Weights of a small image classifier: 5800 steps, 145000 training examples.
Rows from block 2 of a small image classifier, named by matrix and row number. Rows with one number belong to one neuron. Each number is 500 + 40 x the weight over its row's rms, rounded and kept within 0 to 999. All counts start at 0. Numbers have three digits each.
After each neuron's rows are labels from the 100 images, of 14976, where the neuron reaches its largest size: "responds to" is what is common among them; "peak on" is the class under the peak. Only what is clearly more common there than usual is listed. The data: Sentinel-2 satellite tiles (TerraMesh).
# gate: MLP gate (model.blocks.2.mlp.gate.weight, 320x160), inputs 0-79
# fc1: MLP up (model.blocks.2.mlp.fc1.weight, 320x160), inputs 0-79
# fc2: MLP down (model.blocks.2.mlp.fc2.weight, 160x320, transposed), outputs 0-79

gate.114:409500500420500446562500500500500500602500500500500500500500500500535500611500500480500438500432500500500500500500500500500560500568500500500427500500583656500442500500500500500500500500500500500587500403500500500500500500500500500500500500
fc1.114:500500500500500556500500500597500500500500436500470573500500500500347500396500500469500500500500595500500500500500571500500580500615500500500500500453500418500500500500500500500500500500622500443500500500500500500500500500500500500500500545
fc2.114:500500599546468544500524509500500543500531500500572500500500500500500500634500546500500500619500500500500500500500500638500500500500521500500665500500467500500500500481651515500500500500500500500276500500452500500500474544500500573500500535
responds to: crops; main land cover: crops
peak on: crops

gate.195:500500548500500586500554500500500551500500570500500500500401500500500500500500500500500541500500461500416500500500399500500560576557396500500500415454500500500500394500500632500422500500500500442500565500530500559528500500547500500500572500
fc1.195:526500500500568500500500590500500448500500500500534500500500445500500500500416603500478457500500500500500500419425500500603423500628568460500552500500500500500500553440471500500381500500473500462500448556500500460530500451500500500454500500
fc2.195:461500500500525396496522500516500584500500500463335531473500481500500500535523460464582573500476500500500500500411500500500451500449500500500500515447500500500474500656500465500674487500500500500478466445541500500480500617500514500552482500
responds to: water; main land cover: water; flooded vegetation
peak on: water

gate.219:431547500500500572500577500500500500500500606500500500500500454451500500500500500460590581500431500500429500500500415500500500449500500500500500500500500500500500500500500592500426500500500542500500570500500500500500500500500435500500500602
fc1.219:500500607466500500500500500447500582500500500568500500411429500561500500500467450570500500536544500500459500500500500425500576500500410500500500382500434500500500500574500500581500500424579567438500500540500429612500500500542500410452500551
fc2.219:500500500500524500500500455500500647500500500500500537458500500500500500500594500500500559500500500500500500500500500500500500500500441500500461464500500500597500500625500500500500500649500500500500500500500500500500500500500500500500500500
responds to: clouds; main land cover: trees
peak on: clouds

gate.237:500500500500500547500500500562500500529500612500500563500500500500500500531500439448500500500500438414500500500500500500500456500533462595412500538394500500439500500574500565500500413500555500500500551446558500559500500603500500547500500500
fc1.237:580500604500500601500500500500564500500500500500500500435500500500500500500500500500500500500500500500500500500500436500500452542648500608500385500500500500500500500500500604500500418411500500500500566500500500500536500592500404500425500500
fc2.237:500534350500476658500486434500464566500509500538660519500543500500525500430500500500433403481500500500397500505500509448500576500500436500566500487500500500615500500500500592500410500500500500500500534557500500500500500500500525500578500542
responds to: snow or ice; main land cover: snow or ice
peak on: snow or ice

gate.316:553500459500500500427500500442500556586500500574500500500500561553584387500600447500500500500500455500500538577449500500416541500425417500448562500500500445500448500527500500548582530500500500500500562441500500550500500500500544569553500500
fc1.316:466500500572500500592500454500531500500500438500500500500566453500500607500500500500500500500500500500500500500500500535557500500550532500500416500500539625500473500500500500500500500500500500578500500441500500500500500500539500500500500420
fc2.316:500486550500500500579500500538500543500500500404396500511500500478345500597512500500531500500500500500500504500500500484500500518641500500500355521428500500462500523500500514500568490500500500500611500484500500556500500500438500500500500500
responds to: trees; main land cover: trees; clouds
peak on: trees

gate.36:609500500500500500500500579585550500500500500500422500500574500464500500500590500500500500440500500500428500500604500500500500500546500576500441500398500581500500568500500500500500500500533500544500500500500500500500430500500416500500500566
fc1.36:500500500413500500422389500500345597500500500552569592500500500637500500500589500386500500500500500500500500500500500500610500500500555500500500500500500378500500500500473500500500500500500500500346500500500500500500500500500500500500500500
fc2.36:500500500500500500600500500500500533500500500351635500500500500500500500412500500540463500500500538500541500500500500450500626500500432500500500500500500500500500500342500500500500549500500500500460500447500539500500476500500500500500527500
responds to: water; main land cover: water
peak on: water

gate.276:500500562601500500594500500500500594500500500500500500436500500500500500500500500500500500398500448431500500500500500500500468411500500500500500500500500500618500500500500500500500500500500551500500500500500450710500500649500500500500500500
fc1.276:500500500500500500500617361500500500500500500500500599500500500500500402500500500500418500500500500500500500500500439500500500528464366500500500430500500500500500500500500500500573557500500500500441500500500576500500500585500500500500518500
fc2.276:500500500500500500481500414500500500500500389500500460446487500500444517500500528500500371500500500500439375500500500586500500500500500500518500500399500500524526500500500500500475500545500500500513500575500523464500500352500500483660473500
responds to: main land cover: water
peak on: water

gate.19:460577471500470500500407477454500577500500500500569500549500535443500500418500500591500500500500572530500500535561500500445592500500500473500534500500580500500500471468433500500474500396500436500500500407581419500500500500500500500500500445
fc1.19:500500475550445441417500549452500500500566500564420500500532543609500500500500500500500500464525413526500526572500500500426500518500500397500500596500500500532500500500500500500547500566415481500500500500572500549514500500500500534500500500
fc2.19:465500500570468500540500500500500421338500386500606532500500500469437500354481555578463500533500500500424500500500500456561500474525485522500500500532500500500500520456500500480412500631550500500579500500481500500462500500500500500485500520
responds to: clouds; main land cover: clouds
peak on: trees

gate.255:500549500568500500421565500500500426500572500500500500592500500500500500615500500550500500440500500531500544500500500500500406431500500500500500500500500500405500592500500563500500500500500434500633567429500500452500500500571500500416421500
fc1.255:427500500500446500500500500500500500500500500500500500500500500500500444500425500500500448500375612500500500500500500585500500589500500500598500500500500439500398631500500628531393500500500500500500500500500500500500500500500500437500500500
fc2.255:500500500543552623500500472500584612386500428500643500500500482421381500440500500500500406500500530500500500500500500547500500481500500500500500500500500500500500513534500500500500500537500500500631430513500500443500500500500567500500500500
responds to: snow or ice; main land cover: trees
peak on: trees

gate.157:500500429500500500433500500500500500500554571500454500500500500552500500445500500595500500500500413500500550500438500500500500528429500500500571549581427433500500437500500500500564500500500500500500500500500500500500500500500560500500500619
fc1.157:500500500500500500500500446568500457500500500461540500500500500413500597500500532500500500500453500500500500500500500593500500476500500500500500456500500500500500593500500500500500500439500500576551500500500500500500500500500447500500500389
fc2.157:500500341558441500560500500500556527483500500449444574549538520481500500574559437500530500500466500515500487500500477436500500500594463500500451500500492500456500468482449531500522432465500500500578500386500462584478528500462500399540500500
responds to: trees; main land cover: trees; clouds
peak on: trees

gate.273:414500500500500500452500500500500452500500500500500500500500500577500500500414500500500552500500500500500500500500500459618500428500500417500500500500500500500500391500500500562500539423500500500500500451500551500500560500500500500500500445
fc1.273:599500500428500500500556500566500500500454500592500500500453500500500500500500500500500459429424381500500500500500429500500500500500456500500625406500500500500500500605500500500500500500579500500368500611500500500500452500500500500556500500
fc2.273:500500596500500500417500500500500500500500500590350435500500500500500500500500545500501500500500500500500500500500557500500404500286500500500500500433500500500539500656546377547500500500500500500500559500500500500547500500500462500444500500
responds to: main land cover: trees
peak on: trees

gate.198:500500500500500500500614500500500500500500500500500500500500500500385500500601640413500500500500500500500500500426500404500407500500500500500500500405500555500500500500409500500394500500500500500500552556500500500500500500589415500500500500
fc1.198:500412595500500500589619500500472500500500500500500500500500500500500500596500500392500500500500500500500395500500500554500393500500555577500500500397500500500500500500408500500500399461500500500579500500500500500428500500610500500500500500
fc2.198:500500500544500500500524500500500500500500500500619529500500500500500500500500500500500500500500500500375500500536500500500420500500500500500500500500500500559500500500527500500384500624500500516500500559500500500500500500500500500500500500
responds to: snow or ice; main land cover: snow or ice
peak on: snow or ice

gate.170:500586500540500500500500578500563435500424500500500500438500500500500500500561500422411500500500500455436500500583500500500500458500500500500555500500500500500500500437550500500500500500500430500427500500500405500587500444500433500448500392
fc1.170:500500500500500500500500500500500548500500571406500500584500500500500500500500627558500500500500500500500500500414500500500500500411500500500500448500500426500500500500500500500500500500500500500500500609500500500500500500500500500500428626
fc2.170:500500500619500500500500500500466399500500500500500500405500555532500500500500554411500500500500500537500500500500500500500500500500500500500500500347500500656500462500500500500500500592500500446653500500500500500545500500500500500500500500
responds to: main land cover: rangeland
peak on: rangeland

gate.307:500500444500500500500500500550500431457469500525500500560500500500500500500523500500417453500500500581474500548563571446409500500442500435500500500459500464539500500535431474500500500451500433500500522462500500429548500500500500411500442405
fc1.307:500500500389500500467443544536500472500500500500605433500500500500461573500500571500412500563500546500500455500500500500500500500500500500453500500500500500465535500376525500500463500500500500500500500528500500456500574500500500500359545500
fc2.307:500500500500500434500500500500500622500500608500403500472473500500565500435500500500500530421500500500500500500500500500524500500500500500604370500533500500570500500618500464500607500500440500461453500500500500585500500500500500500500522500
responds to: main land cover: rangeland
peak on: rangeland

gate.258:500500500500500500438452500500448500500472621500500500500500542500500500500562500500500458429500500500500563582500430500440500500461500500500500563548500429500500500500546535500573528547450500451500500500500500500500500500500500500500500556
fc1.258:527500500500500552500500500465456500500500500500500430500449446551573426500536500500555500452500500500454534500443500471445500500500500500500500547500439500500500442500500464500567500500500500421451500538500500500500500459500500500545500544
fc2.258:500500500500500500430500500500500500500513500546500540470500500500691500459500500500500500500500500500500500525500500500500500500358500500500678500500500500512500500518500500500461500500500422500330500500500523439522524540500500500500500500
responds to: trees; main land cover: trees; clouds
peak on: trees

gate.236:500500500500500500500381500500500500500570500500500500562500500437500500500500500500579437500500579553424500500442500500377500500500500500422637500500500500500500500441500500500452500500500500500500500500588500422431500443500500500500500500
fc1.236:500458587500500629573500500570500500500418500500500564500500500457500436500500500500500500500500500500500500588500387500541500500500500596500418500500500500500500500599500561500500500500560500500549500500500500454500500500500426414500500500
fc2.236:500500500468544500500544523553558500500500500517500500500458524571500500669438500418500500445500500500500500532500500500500401500500591500500500500500500500365473442538339500500500500286500500500533500400534500500525500605500500500500500500
responds to: bare ground; main land cover: snow or ice
peak on: snow or ice

gate.53:500500500500575500500500500500500500393437338500500500500500500500500435442500500500500500500500500500500500500500616406500500500500500500446573500500500430500500428500500500414500500500591500500500500571500500500500500500500500500500397459
fc1.53:500500500500500500500500500617500500410500500398500359500434500500500500500500500500500500589500607500500500500500596500500500500500500500579500500388500500500500500500566500500500500581500438591500384500500500500500500500500399500500500436
fc2.53:500500500500500500500500456556500531243500500419607500500500500500449500411500500577500316500500500500549500500500500500500500500500500500500500500650500500500500500500435500500500519500500553500500500559500500500459500500473541513500500500
responds to: main land cover: rangeland
peak on: rangeland

gate.17:500541450500439500500500500500500500500535628567500500500454595500562500500555500500500444437500421500500500500500500397500500542500500422500568460500500404500500500500500500500500500500448500500500554452500500560552546500500500500500500587
fc1.17:500500500571500539500500500547500500500500407500500500500539500421500591500500500500500500533500500500500500500500500500500597428500500549500500500447500599500423500500500543500500500500559450546500500500573500500500500556500500500500541398
fc2.17:500500500535438500533500537500584500500500500467500521530500500500500500587500446500511561500500474587449500500500477436518500500634465500500500512500500500466500500470428519500500420500500500500624524390556481570500500500500433410500500500
responds to: trees; main land cover: trees; clouds
peak on: trees

gate.212:500500500500500500500500416500500500500500615500500603500500500541500500339423500500500560500500500500500500436500500421500500500361434500500500378500500500500500399560500500500406500500500500500500500500500500500500500500500500500500580500
fc1.212:585500500543500500440500427439434500446500500568500500400500438500500410500549500500500500500500500540562500500500500433500500500500555500442500377500500500610428500500548500567551500500431500500500598500405500570500500500500581438500500500
fc2.212:500316500475500500390500500471500500500500500576500457456500500542500500528486500500521500500500475500500574473500500500500431473500500465500500500500500500500500500500500461500500500500437500500595500525500500455567500500500500423500500500
responds to: main land cover: trees
peak on: trees; water

gate.150:500500500500417500500500500500549500500500500500500614500500500441500500500500500500500500500370500500500500500500500500500500451500500500500500500500610500413396500392500500500433500500545500500500500500500500500500500500500500614500579434
fc1.150:500500500500500570407500437427500500500500500500451454585500500582500500456500500500500500542500391500500500628500500500396500567500500500500500500543500500558500440582500500500500500500500500500620500500500500500457500500500500500633500500
fc2.150:500500500500500377500500537390500352500500500500500500500500500500597500607500546500546500500602500500500542500500500532500446500500500462500500526500500500500552459372500400500500500500394500500500500500500500500541500500500466500382467538
responds to: main land cover: crops
peak on: crops

gate.220:500472430500414500500440500500459500569500500432500500682500500500500500580500448468500428500500577500500500500500500500500500500500500571470500599500500500500500446435428500500544500535500500500500500500611500500500500428454500500500383500
fc1.220:500500420500419500500500553500500447416553500614610500500397500500500500500500545500500414500500562500500500500500500500560500500602500409500500500500430500500500454376500500500427500500500500500500500500500532500500554500500500500500500500
fc2.220:500500500500500468500500500500599514500500506500608500500500519500460500432500500500413588543500500500500500500500500500500549500500500500393500500435522500500500500500500459500500600500500500500540500500500500500500500500500500500500500306
responds to: clouds; snow or ice
peak on: trees; water

gate.58:500500445470500595500500500550500500500445471500581463532500500423439500500500593500500469568500572592407433500549500468500500500500459553500500465445500457431500500500500614442409500500606440500596500500500500500500500500560500432500500500
fc1.58:566540500500442500441559500500500443500500500500500500555500587500500500592593487500488500418500440551500500532560500500463500548500500435555500500423500500556451581500425500543500444500454425500551500500547482500585500500572500500500399500
fc2.58:500500407504500555500500522569632426401500500551500500500500500450555493500500514500534575558500500500375404506500500456500463500428500500553500500442483500493508500500539500500430434533500429500484471500551500449500500468500486500468500500
responds to: main land cover: crops
peak on: crops

gate.286:500500428500500500500613500500500500552500500583500500500500577500587500500500500500500500500500500500500500596433500500383500500500500500500500500500500396500500500500408500500500500552500414500500620500500500500500500500573562407602500593
fc1.286:563500500427500500500500500500500500500500500500385383548500500500500500500500500500500407500500500500500449500500500500500500584500500500500591500500412422500500500500589500569500500567500551500500500617563500500500443500500572425500424500
fc2.286:500500440568500500500500420500500590500435500596500568500500500500500500500500500500500500500500500500500500500500500500500500500500500500500500462500500500500500500500500500500500553500500500500331500500500500500500500500500500500500500680
responds to: trees; main land cover: trees; clouds
peak on: trees

gate.194:500500418500500500500500500500568396500500500500500500611500500399500381500500576500500397500500583500500500500446430446500423500500500500500500500500500500404500452500500500500500500500500500500500500500579500500428500562570500500500400500
fc1.194:500500500500500500552434500500500500500500500500500500605500500556621500500500500500438500448500500500500500500500561500500500578500500560500500500352500467500500500547500562500500556568500500500418500390603500500500500500500500500500500500
fc2.194:500500500500500500500500550500842500500500500500500463433500500500500500500500500500500500500500500500500500500500500500500500500500500500500500535239463500500500473500500500500500500500500500500500500500500500500500500500500500500500500500
responds to: built area; crops; main land cover: crops
peak on: crops

gate.180:432431469461598500500428455500500500500478500500500500450476500500500582416441550500500448500517544461500500477433589500500563500500500500439507407553583500500519438500500500500500574500532559500500444570500500464453458500457554500545557513
fc1.180:500500545500500405500466500412458500565562500500426500500529500550524500500500439500500500500546480455551656500500500500500500500583500471500475500596539529500500500500500500544562553500454572552543500545509486500500500500356555560500573500
fc2.180:500500407535471602500500500623615467455500500500500520500500500500500500550533526491514554500500500500400359500500500486500465500489500500500512500355500500500500500500500500500428416559538350500499500426500500500500500485568471500500492500
responds to: bare ground; main land cover: rangeland; main land cover: bare ground
peak on: rangeland

gate.107:449500500476500500476500525552578392500500463500500464500538456500500500500463591500583500578541540500500427439500500500449500415500533571380500520500500500500588437419609500438500457553548500500562450500500500440500500500500545500500500500
fc1.107:500500434500500530500500553563552500500500458500500500500500500439444500500500500500574500500422500542500470500500466560500500500500518500500500545500423462407522500399443553500407402543561421500605478500500500455500543556552500547461500586
fc2.107:500555500528459508500533500350442500500500615578500532500500533500500500500500500500475500377500500500500634500500463500500500500505500500500513500580500500500500500500500509500447500432500459450541632500500519523500500500500500442500500557
responds to: built area; crops; main land cover: crops
peak on: crops

gate.108:500500500500427500500598543500630390522500500500500500500500500500500500500500500500500500500460500569500500500500500500462500500550500582500375500359366500500469620500594500500500500500500500500582500500500500500500500500500500500500500500
fc1.108:500500500500542500500500500580500500500500382500569500500500500443500500500500500387500500500500500500500434455575549500500378500680500500500500500500500579500500500500500500500412425500500500500500557552500500418500500416631500500500500445
fc2.108:500500500500500600485500500584500457351500419574500500500500476500500500578500500493566500445500500500442500500500500500500389500500532500500500526465500500500500500575500546500432431500500500500500500500500500387500500500500500500500500500
responds to: snow or ice; main land cover: snow or ice
peak on: snow or ice

gate.27:500572500454460500537500500500553500533500564500500500500579500500500547552500500500500533500413500574500500500553392555500459545596500500566401500466500500455443500449500500500446470500500500556525555500500457500551500500500449553500500500
fc1.27:583543500472500500334500581500500500500559500500500500500500500500592389520477500500500500500500421500500500500500500500500457564411500500500500500500394500500500541500500500570440529540433500500410500536500572412500500500500437500500500500
fc2.27:500500500486552455615500456545500555500500500365500506500500500429421500500500500500500500524500500472631500500500500500500541500593500500500414500518500500500500500500500500460609523438500500500500455500500500500500500500500549500500500395
responds to: main land cover: crops
peak on: crops

gate.94:500500500500500500431582413500500500500500573500395590500500500500500500500392500609500500500580500427500500500414500441500438398394500500500648500500500448500500397595500500500607500561500500500412418500500500589500500500500500500500500500
fc1.94:500500571445500571500500500500500500500500500500500500500360392500500500500500500613500500500500500397500500500399500500500500382500409500500500500500500500393500500500593500500500575437500500500500500500422500500359500500500500500500500500
fc2.94:500500500500500500436500546468580500500500500620500415500549500500500500500424500500500500500500500500500500500500500500500500500500561500500500500500500534500500500576554500500397554500459500500500500500500500400500500500500500500500500434
responds to: main land cover: rangeland
peak on: rangeland

gate.187:435500500500500606572500500500500500500500682500424500433500500500500500500534500500500500500500445500500500500500353500500448454500406594418500500500500419500500500540500500443500500500500500500500586500500549500380500500500500500563500606
fc1.187:500500500500432500500500500500500500500500582500500500363500500500500435500537500500500500452500500500567500500500500432672500565500429500500500447500500500500408500500396500500500500500500500500500500500500500500500457540500500602500500536
fc2.187:500500500500500500500500500500500606500500500500551473500500499500500500431585500500482500500500500500420500500500500500518500500500431500531500500500500500626523500500572500500500500500500500500500577592471520500500500285500540500500500500
responds to: water; clouds; main land cover: water; flooded vegetation
peak on: water; clouds

gate.242:500500415432500500451500500562500500500500500500535457500578500500500500600500540441500500500500561534500478553500580500428500500448566454500525500477500500544500500500500460500500500500445500551500500500500500411500567500500500500500459403
fc1.242:500548500371500500500399500500500454500435500500625467500500500500500500500500603424500531567542583526500500500500482444500500564500500500394593423500500477500537435500500500500500500500552500422447500519500526448576500500566435500442500440
fc2.242:500500586500473389500500500384433537595500537500500500440500513500533500543456466532385500453500500500485569500500500460535517500500469500577383490516500500558479500535435461500520575500405500500500585500500500572500500500525500500500500500
responds to: main land cover: rangeland
peak on: rangeland

gate.3:500500500500500500500500500500500500500500500500537500591436500418500500500603451500500500500596500500500500608500579500500500500500418500500396500500500500500433500539500500407500500500500500500500500406500500500500500500500500500500341429
fc1.3:500500500500500500557500500500500500607451419500500500500500500452384500500500500500500500500500500500613500533500590500500546500500500500500500574395500500500500500500500500500616500500500500562384500500500574500500500500500500500500500411
fc2.3:500500500521500500500500500500313500500478500500500437500500471500500500500398538500568500500500500500500500500500500500500500500500537500561500500500500500500500500500500500500500500500500500500500500702500476500500500500391500500500500645
responds to: crops; main land cover: crops
peak on: crops

gate.169:500500500500500500500500500500500500500500500500500500500500500500500500404500500500500500500414500500500500500570500406395500500500430500500631362500500500500500500500500565500605500500500500500500500500500500500409500500500500500500500500
fc1.169:500500570500577500500500500595500386500500403500500573500500561500500500500500500500500500577590500500500500500500500500500417500600500500500370500556500584616500500500500500500500500500500435500500500500500500533500560500585500406500500500
fc2.169:500500746458500500500500500414500500500500500500431432433500500500329549580500500417500500500500500500500605500500500500500500500500500500500500500447500500500500500500500500500500500500431500500654500500443500500500500500500456465500500500
responds to: bare ground; main land cover: bare ground
peak on: bare ground